Rows from block 0 of the decoder, named by matrix and row number. Rows with one number belong to one channel. Each number is 128 + 24 x the weight over its row's rms, rounded and kept within 0 to 255. All counts start at 0. After the name is the row's rms in percent of the matrix's.
# convs0: first 3x3 conv (decoder.mid.0.convs.0.weight, 192x192x3x3), inputs 30-44, a 3x3 kernel for each
# convs1: second 3x3 conv (decoder.mid.0.convs.1.weight, 192x192x3x3, transposed), outputs 30-44, a 3x3 kernel for each
convs0.138 093 [162  99 152 142 186 136 124 127 113 107 137 137 106 119 101 124 140 141 105  90 100 136 120 143 175 134 139  81 136 149 142 170 142 104 116 178 127 123 130 128 203 125 119  87 170 105 113 172 140 114 105 147 116  96 156 134 121  86 128  58  82 137 106 156 196 117 143  98 143 126 160 147 142 186 157 115 112 144 103 115 156 139 123 116  79 120 111 118 120 160 161 137 155 148 159 120 122 145 116  81 130 145 119 146 143 104 149 116 134 112 102  79  57 117 107 131 171 114 141 169  89 100 154 102 117 127 119 147 150 136 134 109 118 127 136]
convs0.139 088 [127 152 148 151 187 127 119 112 104 157 139 107  87  95 127 143 131 135  67  82  91 117 130 149 114 139 139  98 135 130  83  74 142 136 144  72 152  80 158 140 157 173 158 130 120 102 121 116  54 225 164  67 127 107 126 103 143 102  79  88 132 145 119 125 115 101 141 132 128 134 147 135 142 140 169 152 103 133 120 163 109 136  99 142 112 149 162 125 119 121 112  78 117 119 181 135 149 110 122  82 132 129  56 143 135  98  73 101 121 121 111  90 143 102 135 141 124 101 113 117  89 133  95 111 150 114 159 118 145  84 160  79 140 173 101]
convs0.140 098 [130 152 152 144  90 135  86 117  90 140 115 125 131 136 130 100 126 139 162 130 121 128 127 135  97 107 120 124 163 117 118 147 105 119 147 128 144 146 137 122 150 169 106  53 140  97 168 188 106 131 159 152 134 134 124 133 139 105 109 109 131 141 103 157 118 155 151 131 124 138 144  87 146 108 120 126 119 102 114 125 120 136 143 164 106 135 133 122 102 153 119 150 147 132 126 159 112 120 124 137 126 114  86 198 119 153 160 166 150 105 136  97  79  71 123 143 130 162 133 112 153 115 139 127 133 121 125 123 132 146 150 104 135 150 111]
convs0.141 086 [121 129 110 156 149 147 105  95  88 121 145 134 121 104 138 117  93 112 126 191  87  55 126  90 120 130 116 109 118 158 133 119 143 125 125 134 121 137 128 121 109 179 136  86 164 138 103 148 113 125 138 126  74 108 132 147 104 155  95 144 127 120 121 116 108 100 132 139 129 173 153 140 132 110 144 146 104 128 122  97 169 128 118 195 160 111 114 157 123  91  92 124 101 146 129 126 184 120 112 134 145 142 148 106 152 149 138 104 152  99 102 105 128  66  53 178 140 168 149 152 143 136 122 105 154 116 133 165 116  86 112 125 123 101 129]
convs0.142 090 [152 126 170 113  92 131 139  90 108 147  93 136 174  84 156 166 123 131 159 148 150 139 143 149 171 120 110 139 133 139 146 138 154 132  85  90 105 157 122 135 116 130 141 165  91 110 164 181 117  88 143  88  89 124 118  83  94 113 114  86  88 151 108 153 114 165 101 141 167 117 106 127 119 134 176  98  98 165 128 141 125 116 140 144 155 150 128 128  86 143 141 123 118 124 142 110 122 136 125 127 115 143 149 155 145 161 121 157 123 121 118 198 130 106 138 146 119 153 137  99 125 126 135  87 119 132 157 104 156 107  84 141 152 136  68]
convs0.143 092 [129 139 128 117 124 132 117 134 115  97 146 109 163 148 114 126 125 120 169 137 134 152  82  69 167 151 126 120 182 167 159 134 107 140 159 104 131 103 124 106 155 100  96  99 146 119 111 123 100 175 146 120 146 147 105  87 140 131 160 121 112 107 159 120  81  77 181 166 122 120 161 141 101 127 108 152 114 134  96 111 124 127 107 110  97 104 119 116 152 132 170 170 152 134 130 173 111 169  94 129 129 129 128 118 148 142 110 125 137 140 132 175  69 119 136 173 131 123 123 109 108 143 117 137 103 121  97 136 145 133 158 160 137 168 153]
convs0.144 080 [142 118 151 150 162 116 127 150 101  79 147 162 106 155 155  83 159 130 173 115 133 108 159 103 128 180 102 102 153 110  92 106 145 158 166 178  94  95 135 144 124 136 121 134 156 102 176 161 155 135 142 141 146 197  93  78  98 142  92 142 115  92 144 131 129 121 160  94 184 104 147 103 150 127 142  88 109 142 140 117 155 137 122 128 158 195 125 160 114 100 132 112 108 144 119  88 117 123 122 124 133 127 113 116 127 132 113 164 125 149  87  80 117 192 133 118 158 138  99 127 156 105 153 137 103 125 114 190 126  86 100 104 147 132 101]
convs0.145 083 [133  94 130 106 157 130 119 102 153 105 161 109 149 114 118 129 121  99 124 132 124 152 110  99 127 152 138 136 137  91 176 117 152 141 166 108 140 148 124  89 112 138 186 122 160 114 120  93 102 142  62  69 122 100 128 129 127 121 125 128 119 106 141 122  98 158 170 124 150 143 127 112 115 120 100 101 126 102 128  98 123 138 127 149  94 114 153 120 145 136 115 109 136 144 177 117 124 158  89 153 127 173 189 141 127 115 134 115 122 114  87 139 106 156 104 117 139 121 146 125 154 137 136 152 102 110 141 124 128 155 151 155  60 129 133]
convs0.146 095 [147 146  96  92 109  76 133 129 114 112 105 149 117 111 113 149 133 141 106 133 120 140 147 145 142 103 126 115  82 140 102  69 147 128 102  60 123 146 110 109 179 118 128  78 150 116 149 142 106 129  94 166 153 130 161 152  99 107 146 145 130 117 122 104 169 123  92  73 188  91 109 112  96 130 123 135 136 155 131 124 111 100 122 127 136 159 152 141 133 107 159  97 112  85 134 129 154 147 123 120 101 140  94 158 114 146 106 107 135 138 155 105 140 139 143 134 138 122 105  85 115 121 112 101 134 126 136  95  84 134 133 100 114 148 105]
convs0.147 083 [128 141 137  91  39 112 143 122 152 101 127 133 149  83 125 137 123 146 156 162  95 134 110 113 114 175 113  97 148 128 129  88 157  70 136 160 122 154 153 115 103 158 141 130  90 182 152 132 134 137 171 144 115 129 161 114 104 113 103 165 108 129 157 160 141 128 111 133 112  86 132 130 129 129 119 114  83 105 100 135 105  90 120 109 116 170 114 141 129 134 156 115 136 142 106 160 145 143 134 151 100 112 113 154 120 151 117  98  95 141 195 107  96 141  88 126  92 126 139 100 142 120 101 111 134 112 121 144 104  73 177 154  80 130 118]
convs0.148 085 [100 124 145 155 110 136 133 117 181 140 117 139 128  83 119 147 106 166 136 132 161 122 122 143 171 170 171 141  80 164 149  96 189 118  86 182 138 129 160 134 161 157 116 129 116 118 136 124 147  97 144 149  93 135 109 113 131 146 156 130 108 150 142 124  89 152 100 143 113 128 139  89 109 123 150 146 102 107  87 110  98 119 154 116 139 116 106 102 159 108 129 102 101 123 124  94 122 100  98 161  82 149 159 118 161 106  66 108 139 120 141 141 132 132 150 176 108 127 109 145 119 137 152 138 125 148 160 134 150 117 144  80 126  97 124]
convs0.149 084 [ 96 138 130 127  94 168 129 143 161 112  84 124 110 151 124  89 132 135  88 124 160 110 103 123 106 161 138  82 120 172 178 128  95  93 148 132 147  82 154  81 131 105 147 132 112 137 114 138 136 140 148 141 124 145  93 129 139 111 158 104 105 120 111 122 150  80 154  99 122 102 107 133 114 167 138 170  70 147 114 157 123  79 113 112 100 125 153 166 107 142 110 143 147 186 152 101 119 149 133 115 162 117 102 109 135 167 136 151 130 112 108 141 176  65 105 128  99 122 173 126 108 136  97 117 130 153 147 144  95 150 124 118 105  99  93]
convs0.150 085 [126 123 137  92 142 112  95 142 123 109 128 143 117 106 167 102 105 123 148 119 109 143 174 151  84 144 149 136 133 163 107 150  93  84 105  97 140 131 121  88 123 153 122 118 138  91  63 106  78 104 111  92  80 145 140  94 113 149 118  74 125 127 137 126 138 137 139 121 107 172 135 133  80 134 128 142 107 173 109 113 143 118 111 139 133 130 135 133 126 122 152  64 124 112 159 115  93 101 158 125 138 105 114 131 145 129  94 172 111 101 115 122 154 165 122 174 144 116  83 127 139 102 137 130 133 140 112 169 186 108 103 155 137 121 144]
convs0.151 094 [135 132 179  92  67 129 105 144  93  92  95 130 124 103 118 149 117 168 104 150 123 154 139 138 127 140 124 133 119 140 178 141 162 132 116 121 162  90 100 140 105 144 109 129 130 144  35 122 136  83 101 159 140 123 175 128 115 127 143 143 115 152 138 121 186 153 118 117  86 109 121 132  74 121 153  66 127 114 116 140 117 112 106  89 131 165 153 128 139  87  89 121 133 123 147 144 116 127  89 133 133 113 117 100 120 155 133 163 116 163 108  97 182 119 117 152 169 115 134 131 115  99 132 125 102 163 137 187  84 116 142 163 137 151 106]
convs0.152 086 [142 183 134 170 192 115 160 153 132 162 145 142 120 134 104 139 136 113 165 103 125 130 146 158 135 128 148 113 128 113 116 154 111  52 150 125 100 142 137  83 185 148 126 109 123 172 131 135 127 190 125 156 135 135 159 142 133 125 153 115 158 186 134 148 169 154 138 118 149 170 162 139 123 163 109 114 118 196  85 139 155 149 138 132 128 122 133 104 146 105 146 148 163 144 141 119 142 135 134 131 144 129 128 169  90 120 153 109 130 127 148 149 163 125 188 153 137 122 139  94 111 181 112 128 139 136 117 129  90 125 119 138  97 135 101]
convs0.153 087 [ 77 137 125 103 166 155 128 105 117 138 127 104 142 142 120 150 104 131 114 115  94 106 138 122 134 115  92 146 149 130 145 167 141 113 121 137 161 135 153 153 130 105 151  80 148 130 137 138 171 181 154 128 106 156 160 150 119 102 103 139 108 147  94 164  92 133 120 152 124 100  76 121 166 123 128 167  78 149 143 129 161 113 149 123 103 124 158 139 129 141  75 113 151 127 202 149 136  63 113 120  83 154 126 130  91 118 130 123 128 110 118 144 106  86 160 121 161 126 129 157 145 105 134 117 152 120 106  98 130 125 126 147 115 104 156]
convs0.154 099 [ 89 113 141 145 118 110 118 125 162 146  99 144 105 145 122 104 101 140 117 148 125 141 128  92 100  82 114 114 105  99  92 120 110 153 152  93 142 121  97 159 161 189 139 109 146 100 108 120 112  98 120 140 139 116 120 132 126 119 145 132 158 122 156 126  95 160  97 103  74 129 141 107 133 102 104 128 112  94 125 136  93 161  76 112 137  85 159 134 107 121 103 131 119 120 151 100 134 120 108 112 154 132 118 156  90 147 172 118 124 163 127 142  92 137 144 163 102 150 124 141 154  92 133 135 113 129 125 155 110 134 170 134 128 118 102]
convs0.155 093 [141 112 119  95 118 112 120  77 119 100 125  94 112 140 140 130 133 136 126 135 157 107 123 102 111 115 113 115 116  55 143 108 103 103 118 122 170 121 172  78  98 123  93 135 138 127 110 114 129  98  93 101 125 128 124  83 129 110 126 125 112 122 135 123 163 124 157 184 145  87 114 147 130 182 158 120 192 167 113 142  96 102 168 166 137 158 145 153 109 127 122 113  97 113 142 143 130 147 166 123 105 137  93 194 128 113 107  87 108 110 120 135 130 134 131 184 129 137 101 108 124  91 139 132 112 147 135 134 130 124 175  80 133 102 120]
convs0.156 087 [121 142 114 100 134 110 163 136 127 164 105 149 126 115 142 117 124 139 121 146 114 129 108 127 166 145 122  79  82 124 115 179 153 118  95  96  93 149 138 138  70 186  99 106  95 145 151 149 143 102 126 138 133  81  91  90 155 137 120 150 150  93 105 143 112 106 121 114 140 196 143 116 147 139 127 129 144  76 124 147 116 124 153 119 160  96 133 134 136 124 182 161 167  95 164 142 148 152 118  78 104 140 108 115  89 123 120 135 118 102 117 134  71 117 127 144 131 116 102 127 131 145 105 122 113 112  97 123 112 144 135 109  81 133 156]
convs0.157 104 [150 121 113 163  70 149 118 159 139 137 123 120 119 151  89 140 117 135 141 113  99 119 125 171 142 137 118 142 151  89 110  73  56 108 140 112 128 166 111 120 190 170 137 183 123 136  84 151 119 142 148 139 137 122 122 162 108 149 145 147 117 170 130 136 128 126 138  76 152 111 157 115 116  92 150 101  99  77 109 133  97 140 187 103 140 157 108  96 141 115 141 143  98 131 123 128  91 145 131 112 105 122 130 174 117 151 107 139 123  96 131 119  87 100 156 120 142 104 115 137 101 133 144 123 128 118 149 142 156 120 112 110  90 126 121]
convs0.158 096 [134 126 121 102 120 126 118 106 116 142 119 143 109  99 130 150 137 139 117 143 110 164 101 151 107  86 140 112 154  90 127 126 137 104 103 153 128 131 129  89  73  99 157 149 133 162 151 115 132 152 128 143  78 112 128  96 135 136 134 136 152 108 135 145  89 110 142 177 156 131 149 163 148 156 146 143 153 145 189 148 143 163 131  83 127 161 155 131 138 153 135 135 131 115 179 118  81 129 102 118 112  94 147 145 144 114 134 118  97 131 165 164 165 166 205 136 184 126 119 135 162 129 151 107 116 142 115 114 123 171 166 111 146 161 138]
convs0.159 092 [ 81 146 147 108 114 121 146 140 101  86 116 171 149 119 134 151 138 137 144 140 118 154 108 118  73 112 107 111 159 159 113 133  74 125  99 105 142 101 116  51 126 107  83 143 151 129  81 121 121 122 126 169 104 120  98  77 108 140  83 146 125 139 194 109 102 127 164 124 147 100  71 156 165 112  87  96  86  99 137 159 136 132 157 125 123 131 132 103 115 100 108 116 102 121 132 114 152 113 139 128  97 132 150 110 162 112 125 130  92 116 108 148 160 157 160 117 113  97  87 112 112 146 110 157 124 123 103 107 146  83  75 132 146 131 157]
convs0.160 086 [117  99 188  93 140 114 109 110 144 101 176 138 111 174 126 133 139 146 150 135 107  99 147  99 125 121 111 104 124 111 106 144 135 125 161  98 150 113 150 147 118  94 119 142 124 132 119 179 144 142  75 111 122 103 125 116 134 120 102 112 119 121 101 150  91 112 108 111  81 154 146 130 127  74 106 135 104 100 129  96 118 169 128 135 111 122 161  97 127 121 132 137 117 122 122 110 111 148 154 152 152 138 115 121 100 133 151 149 110 120 116 122 101 112 108 135 129 160 145 125 110  90 136 100 172 111  77 151 154 140 127 149  91 115 142]
convs0.161 086 [129 154 111  79 155 126 114 129 144 158 132 103 123 105  94 147  88 143 122 112 126 159 131 183 139 171 140 137 141  60 131 120 110 120 167 141 151 146 150 127  94 148 151  90 143 120 135  83 115 145 181 136 168 128 111 132 155 146 102 128 109 132 116 129 115 114 103 126 121 138 164 115 109 115 105 105  83 165 131 143 126 108  87 142 124 116 202  99 106 156  91 129 131 114 171 143 122 158 103 135 150 126 168 116 135 141 171 167 109 101 103 146  92 139 115  98 144 120 127 129 138 143 117  91 105 124 123 162 183  97 126 111 125 122 113]
convs0.162 095 [102 111 155  97 129 139 112 131 151 100 117 134 140 105  97 112  94 158 134 111 109 124 130 124  89  93 142 144  77 157  92  63 145 106 144 196 137 178 110  75 151 140 137 176  94 133 112 122 116 155 150 151 166 200 156  96 138 162 129 119 144 146 116  84 152 160 126 147 120 116 116 145  86 156 134 128 169 125 137  79 114  77  91 148 149  97 125 111  90 119 109  93 109  98  67 128  94 146 149 143 138 129 110 139 150 154 122 117  62 130 152 127 141 129  88 161 139 109  98 140  94 149 148  97 133 149 147 142 147 141 127 145 146  97  93]
convs0.163 117 [125 133 127  75 154  70  98  98 114 142  97 116 122  84 125 153 126 133 145 110 110 134 148 111 148 121 121 124 133 131 113 122 113 169 145 142 143 106 151  99   0 101 129  80 161 128 154 145 140 130 126 155 112 137 126 154 148 157 127 153 129 107 143 130  99 156 139  86 134 103 112 130 145 131 161 128  38 107 131 105 153 129 112 133 122 156 126 128 129 137 130 114 103 111 148 123 136 125 130 114 146 131 138 108 138 138 119 108 152 114 115 160  97 128 179 131 170 128  79 138 142 103 109 139 123 102 126 110 136 133 148  92 119 129 129]
convs1.138 091 [121 125 136 185 117 147 105  99 112 133 116 120 132 163 130 119 139 109 120  70 100 117 104 153 134 122 146 169 141  86 107 132 117  98  87  97  80 107 120 139 113 141 161 146 143 130 143 136  92 105 157 125 106 133 101 139 150 111 128 151 132 147 152 136 115 137 204  87 151 130 111 139 107 124 143  96  87 126 114 137 134 112 100 142 134 147 148  86 155 183 105 145  88  84 128  92  76 108 112 128 117 106 136 162 138 120 141 148 151 156  94 156 135 120 158 129 118 127 103 134 147 120 127 105 171 109 125 116 102 127 115 124 120 112 133]
convs1.139 089 [120 158 107 119 104  59 124 154 132 110 107 153 115  93 118 152 115 125  98 137  94 139 117 127 142 134 122 126 132 161 145 160 101 130 115  89 124 139 110 127 138 185 151 141 142 111  98 175 114 133  84 130 118 167  96 111 162 126 111 118 112 138 144 133 124 156 121 119 139 190 176 119  89 122 110 122 163 147 157 183 146 133 117 151 101 128 159 124 170 139 103  91 121  98 107 138 154 175 149 119 136  80 176 127 190 125 128 123 163 117 102 111 133 127 166 132 154 100 114 146 129 150 169 116 137 144 117 115 140 118 121 149 141 130 128]
convs1.140 117 [ 88 154 131 100 113 131 142 148 119 125 116 135 112 136  92 134 179  93 119 141 134 127 139 115 108 107  87 126 145 119 115 123 160 121 103 162 120 158 101 100 140 112 109 103 123 138 136 108 113  91 143 151  82 112 122 117 133 154 111 119 127 130 140 165 118 142 149  97  92 138 112 168 143 135 134 104  74 107 127 131 130 104 110 140 147  91 111 114 112 126 131 154 150 161 158 146 111 126  98 130  79 128 122 102 144 142 124 125 127 111 134 139  77 168 152 125 108 130 132 154 161 112 174 112 132 121 130 136 153 116 154 134 153 159 116]
convs1.141 080 [ 99 169  94 126 138 132 181 133 172 122 106  91  74 168 164 103 104 142 141  90  86  84 122 153  98 132 134 157 181 107 130 142  94 115 159  98  99 138 157 131 149 120 154 140 102 162 185 118 116 163 163  83 105 147 136 134 138 103 121 128  97  92 114 129 109 101 111 109 111 135  63 125  91 129  92 128 168 137  87 120 145 115 132 152 121 123 130 159 160 160  96 136 151 142 137 138 138 174 125 147  97 135  97 140 105 138 140 175  84 143 145 134 132 136 181 127 103 119 132 152 136 122 128 158 100 135 149 146 161 125 116 159 114 155 143]
convs1.142 088 [133 132 131 131 122 146 149 127 102 102 101 145  90 121 112 122 159 121 161 166 122  89 153 158 122 134 121 159 143 130 130 114 155 120  88 131 124 151 124 127 155 134 140 147 154  91 111 128 127 134 102 134 139 148 119 150 141 143 132 155 125 168  86 150 133  86 110 165 136 118 148 130  76 137 131 137 132 113 139 111 126  97 153 155 121  85 165 106 143 177 124 130 123 123 150 141 141 159 147 117 155 148 141 149 120 100 151 117 111 130 148 134 129 139 100  87 145 135  86 122 129 116 120 134 144 144 159 147 138 161 128  93 153 117 108]
convs1.143 084 [145 130 106 164 111 112 164 119 165 146 114  69 140 108  98 133 141 148  93 108  99 135 128 185 107 116 133 160  88 109 137 103  84 108 119 121 110 159 169 139 125 143 141 110 151 178 108  93 111 144 134 135 129 145 166 127 128 108 104 151  96 116 114 168 137 141 134  99 105 114 141 121 117 146 116 141 130  86 180 151 176 154 149 155  87 143 166 130 175 139 119 143 113  94 107 183 134 164 118 115 109 121 126 118 116 114 106 143  77 147  79 128 153  90 147 106 131 138  90 146 108  90 140 159 126 116  88  90 155  82 107 117 117 102 121]
convs1.144 070 [160 105 147 131 129 148 108 143 117 103 144 126 150 167 125 130 112 128 130 145 128 117 125  81 166 111 141 119 127 137 126 134 162 131 110 139  94 106 198 140 153 141 120 112 128  89  73 102 156 105 119 148 114 146 115 144 127 138 116 134 144 105 146 120 122 134  86 151 138 125 158 104  88 116 109  97 128 144 120 108 124 124  82  92 133 135 161 129 121  97 143  81 143 126 135 157  93 119 147 115 161 129 163 163 151 114 103 135 137 177  82  77 134 111 101 110 108 167 145 126 101 147 165  89 144  87 119 146 122 109 124 149 136 137 125]
convs1.145 075 [136 135 125 136 114 133 153 127 114 119 135 149 110  76 148 105 127 120  98 119  94 118 117 118 147 161 133 119 118 122 142 114 113 129  97 165  97 115 132  94 141  98 106 122 106 147 160 128 148 167 106 130 120 132 106 142 136  96  84 142 174 146 139 124 124 112 119 146 143 118 131 148 171 125 124 113 142 140 124 125 137 125 125 144  83 141 117 108 138  95 161 118 171 125  78  91 136 152  95 187 149 145 157 132 151 111 140  96 141 110 156 131 184 101 116  85 114 196 120 115 143 159 160 145 186 168 161 168 146  67 124 139 167 108 128]
convs1.146 091 [104 134 107 112 117 107 119 118 144 105 110 150 121 132 101 132 123 124 113 147 135 139 144 145 116 117 114 137 138 173 143 181 141  92 156 109 123 134 131 167  85 147 131 136 139 138 127 133 111 132 156 114 141 123 107  80 114 131 124 131 110 120 129 147 137 135 124 134 149 180 168 139 136 117 152 108 137 145 183 175 179 154 167 148 107 143 200 131 137 137 130 146  91 149  60 108 102  91 132 111 122 104 140 110 162 122 165 166 136 137 141 150 144  94 106 131 151 126 123  98 124 144 102  80 116  95 164 110 106 159 124 155 148 142 126]
convs1.147 076 [ 98 123 149 118 143 119 125 127 123 123 148 167 157 112 130 163 129 139 123 163 155 104 153 114 135 138 119  88 103 109 135 133 107 143 108 126 156 137 135  99 165 134 120 119 115 121 123 146 163 111 106 107 193  92 122 160 124 140 120 156 127 102 121 150  67 112 144 120 117  99 144 134 118 106 129 136 132 135 159 114 115 110 177 112 110 161  87 149 141 116 126 116 162 123  86 148 153 154  74  98 162 141  95 112 127 118 110 127 108 128 120 125 139 124 111 101 150 161 139 144 120 134 141 101 109  95 116 123 149 113 108 148 114 115 145]
convs1.148 084 [ 83 169 139 165 153 127 146 134 121 133 127 143 150 120 148 129 118 133 117 161 198 151 131 125 108 144 158  76 109 129 107 127 140 134 149 117 128 115 118 126 150 153 118 157 133 109 168 113 128 138 130 119 108 132 127 157 152  92  69 148 114 123 153 133 140 160 155 134 112 116 161 117 111 167 118 147 140 151 114 100 140  97 166  98 142 140 145 104 138 133 144 162 119 139 157 129 108 161 133  85 204  94 107 151 123 110 129 143 122 136 156 130 114  82 117  84 138 146 135  86 140 137 164 152 135 126 126 132 124 109 122 155 131 119  89]
convs1.149 074 [149 176 143 119 120 122 126 111 174 163 112 156  97 116 111  91 121  77 126 133 158 187 140 139 132 124 165 146 119 113 152 109 136  82 126 117  91 150 118 126 160 111 120 143 106 148 162 107 128 167 198 138 155  82 169 128 115 154  99 123 134  83 143 142 118 115 158 151 137 125 141  99 134 134 147  94 112 147  93 146 145 135 152 104 139 152 113 150 154 131 117 145 131 121 120 131  85 113 143 151 156 114 106 160  89 102 149 118 145  97 124 118 128 108  92 121 103 174 114 136 104 120 150 131 113 111 121 117 162 144 116 144 169 107 123]
convs1.150 076 [143 123 147 144 144 146  94 142 114 107 115 108  99 140 105 114  81  86  93 187  82 130 121 124  89 106 151 134 121 154 110 114 193 150 101 156 137 151 131 150 136 166 119 142 136  82 124 189 142 126 156 147 122 153 100 157 157 141 140 124 124 123 141  94 104 133 157 132  85 115 140  87 107 154 135 165 133 126 111 124 109 148 138 148 128 112 157 143 122  82  80 147 161 128 144 160 166 130 154 134 152  81 141 140 143 131 138 127 146 102 131 164 122 119 133 102 126 103 121 125 192 144 182 129 165 140 129 175 129 109 169 120 103 123 113]
convs1.151 095 [167 129 122 136 108 123 119 122  95 136 141 192 113 108 155 124 118 143 119 161 124 123 154 112 118 128  75 153 153 145 123 124 117 118  95 161 131 174  99 155 109 104 112 155 131 139 125 144 124  91 150 161  88 131 139 148 146 103 103 154 117 116 176 172  72 115 122 146 155 139 103 153  85 193 108  75 132 108 111  95 124 153 119 120 129 134 128 112 122 107 161 133 131 121 132 125 120 129 124 132 154 131 125 196 140  97 173  78  92 117  69 145 130  71 142 141 121 118 101 131 141 182 139 122 147 153 141 156 144  88 122 142 122 126 100]
convs1.152 107 [130 104 129 124 115  99 143 151 152 131 131 133 121  84 160 149 147 159 113 178 134 116 135 174 141 149 126 163 108 126 141 108 136 144 121 117 137 148 110 140 129 152 158 121 102 104 137 114 127 112 100 131 169 112  97  84 134  94  38 137 161 153 142 134 125 118 124 150 143 116 168 128 140 102 129 109 134 104 150 110 145 153 139 128  89 100 101 163 121 129 140 117 131 107  90 140 166  92 182 135 146 136 106 137 144 146  87 125 140 132 153 115 129 155  82 113 143 143 153 102 147 130 115 104 138 156 140 152 145 134 110 137 197 147  90]
convs1.153 075 [120  78 132 169 137 118 161 119 164 126 160  76 130 157  93 130 131 117 132 149 157 157 155 146  88 155 143 118 118 108  96  62 137 156 110 159 119 137 125 160  93 102 124 124 145  82  89 113 128 116 113  84 114 113 114 130 143 119 171  80 111 159 135 111  97 131 108 145 105 135 141 126 106 163 135 104 143 167  72 136 100  87 126 128 124 155  88  96 107  97 141 149 151 132 121 113 129  94 123  99 125  98 119 141 134 108 157 127 144  86 147 140 124 117 111 165 117 136 113 133 150 183 155 111 178 124 160 110 121  88 145 100 123 177 111]
convs1.154 102 [107 131 148 118 141 154 112 115 131  90 119 148 131 112 139 131 104 119 145 128 138 141 175 128 153  73 108 141 138  71 108 109 113 137 100 156 144 119 133 165 129 146  89 115 103 128 147 134  99 179 148 131 173 158  99 133 114 134 113 116 117 118 133  99 103 107  80 143 132 111 134 113 127 124  97 140 170 144 145 108 131 128 170 117 133 142 107 133 175  95 129 115 146 176 150 113 163 149 105 109 127 153 127 136 107 147 143 125  97 151  88 135 115 107  98 131 147 134 124 154 124 150 129 110 106 126  87 102 118  66 145 123 130 129  99]
convs1.155 099 [138 129  93 138 120 142 106 147 118 113 111 105 102 157 146 154 135 138 115 141 141 104  91 141 150 137 160 141  87 144 122 124  91 127 152  97 157  73 145 126  87 165  86 142 115 110  73 123 119 164 138  92 136  99 132  94 163 127 120 111 110 165 150  96 127 172 127 128 116  99 154 110 117 106 112 109  93 125  93 161 135 148 116 132 149 103 117 143 122 103 116 137 139  93 109  98 143 118 165  91 129  98 111 103 135 100 141 140 132 105 136 163 137 147 116 129 117  85 122 136 100 126 155  92 159 100 187 101 158 171 121  82 128 113 184]
convs1.156 081 [116  95 133 178 139  89 156 170 158 113 102 116 120  93 187 135 111 121 152 143 148 107 156 107 100 130 147 122 135 107 106  83 160 172 105 102 100 100 112 132 168 143 169 153 110 111 172 158 118 111 134 134 108 110 121  98 140  96  89 124 103 113 145 126 120 121 109 117 145 118 181 142 127 144  83 157 185 109 130 156  95 138 147 131 134 121 120 127 115 104 145 103 124 109  94 122 145 106 139 118  92 145 108 141  87 103 128 133 125 127 146 157 132 137 133 107 121 136 126 178 124 122 179  97 137 156  75 145 123 121 147 177 134 148 188]
convs1.157 123 [ 87 107 116 122 130 131  83 111 100 126 116 146  98  82 154 122 128 121 132 130 145  93 192 145 105 144 141 131  91 115 166 103  95 138 138  73  96 153 143 114 126 102 157 106 126 118 154 107 141 148 127 110  96 122  80  84 150  96 122 132 115 127 160 119 173 114 167 181 117 101 122 132 131 138 116 137 115 155 157 107 162 107 142 159 149 165 104 121 128  86 148 146 132 139  84 152 181 154 136 136 153 146 143 159 125 117 131 124 125 149 108 125 128 122 105 151 103 132 153 130 150 104 125 145 147 121  86  93 106 155  90 112 114 111 149]
convs1.158 092 [173 120 120 153 114 114 116 132 152 107 124  92 136 137  95 107 129 145 111 149 154 146 144 150 154 130 140 108  98 129 144 105 158 153  66 139  80 110 121 120 125 119 159 141 162 140 139 108 108  88  85 147 117 130  97 119 106 104 125 112 123 143 158 115 171 170 137 164 115 110 170 146 146 127 113 135 109 117 131 136 150 122 113 142 156 145 127 175 119 122 135 138 151  97 114 122 106 124 101 136 132 166 119 123 116 110  93 114 117 153 161 145 153 105 126 130 106 113 102  93 105 138 119 121 150 142 105 125 109 135 143  90 143 128 183]
convs1.159 089 [148 137 100 165 130 113 114 190 134 137 114 144 149 145 147 122 149 136 101 164 155 107 125 127 119 127 109 135 117 158 120 106 221 103 131 177 105  93 152 160  88 108 154 114 121 141 141 138 109 138 137 175 128  95 116 113 144  83  89 118 164 148 119  83 176 129 122 138 101 146 174 131 109  66 113 148 135 141 131 144 140 156 126 131 111 136 151 139 123  88 151 123 143 136 178 130 103 203 145 108  90 139 139 163  74 131 148 144 131  65 145 134 111 116 115 140 111 147 167 133 124 125 122 101 149 124 112  97 117 141 155 160 118 117 129]
convs1.160 078 [117 133 154 152 133 164 151 161 154  97 132 158 125 131 126 163 119 103 137 175 139 146 133 128 135 111  77 150 116 119 116 103 132 177 106 150  98 131 167 113 144 138  92 113 109 129 141 123 138 137 205 104 109 102 118 134 123  94 135 117 156  96 155 118 113  97 106 129 161 121 120 110 110 112 130 140 139 161 126  89 169 105 144  87 125 116 116 150 101  94 170 115 155 113  84  92 126 141 111 133 169 137 132 177 141 146 150  96  91 103 125  94 140 146 116 171 115 134 130 134 143 145 111 133 100 179 136 136 125  95 136 103 165 110 158]
convs1.161 078 [165  99 107 123 163 121 137  97 140 104 113 103 156  90 134 114 147 131 116 138 131 105 128 123 151 111 125 117 125  59 164  85 150 158  95 109 114 129 114 158 143 124  86 166 137 134 136 123 118 155 123 148 130 118 115 169 115 121  87  98 146 135 132 112 140 125 110 148 134  88 122 172 103 134 104 123 160 113 119 130 116 166 102 147 107 131 167 127 121 118 144 113 128 122 109 141 139 134 188 154  90  83 115 152 123 128 107 135 135 132 146 140 138  72  97 122 111 139 150 171 117 129 116 131 135 144  86  87 140  66 211 123 103 110 151]
convs1.162 093 [123 149 138  94 115 155 143 100 163 111 112 140 140 109 144 132 124 141 147  98 103 146 128 136 130 104 127 108 109 152 133 157 114  98 136 115 130 103  98 140  71 140 133 156 122 138  84 113 122 148 152 155 151 165 133 114 151 137 100 127 143 119 106 143 161 153 162 126 164 112 173 129 115 130 132 137 177 160 131 103 137 132 105 122 109 107 136 106 151 112 107 142 122 121  88 137 112  92 122  98  82 125 111 148 123 114 152 119 122 137 148 120 168 139 106 131 148 105 130 133 133 131 144  91 137 145 152 106 133 162  99  80 116 124 118]
convs1.163 128 [104 107 116 126 170 128 120 145 110 108 152 136 101 141 138  90 126 130 104 154 122  65 115 135 148 171 127 141 119 115 110 152 179 123 137 105 117  99 123 163 115 146 148 127 141 116 133 135 138 129 114 141  97  93 103 130 135 133 124  99 152 138 153 111 165 140  88 146 141  89 114 104 114 125 110 113 122 104 184 137 126 111 102 152 133  90 129 101  99 113 132 149 126 153 129 120 141 172 129 134 106  78 119 104 146 126 105 125 127 116 119 116 115 129 128 149 124 125 100 144 126 131 131 108 129 155 127 153 121 159 173 143 125 137 134]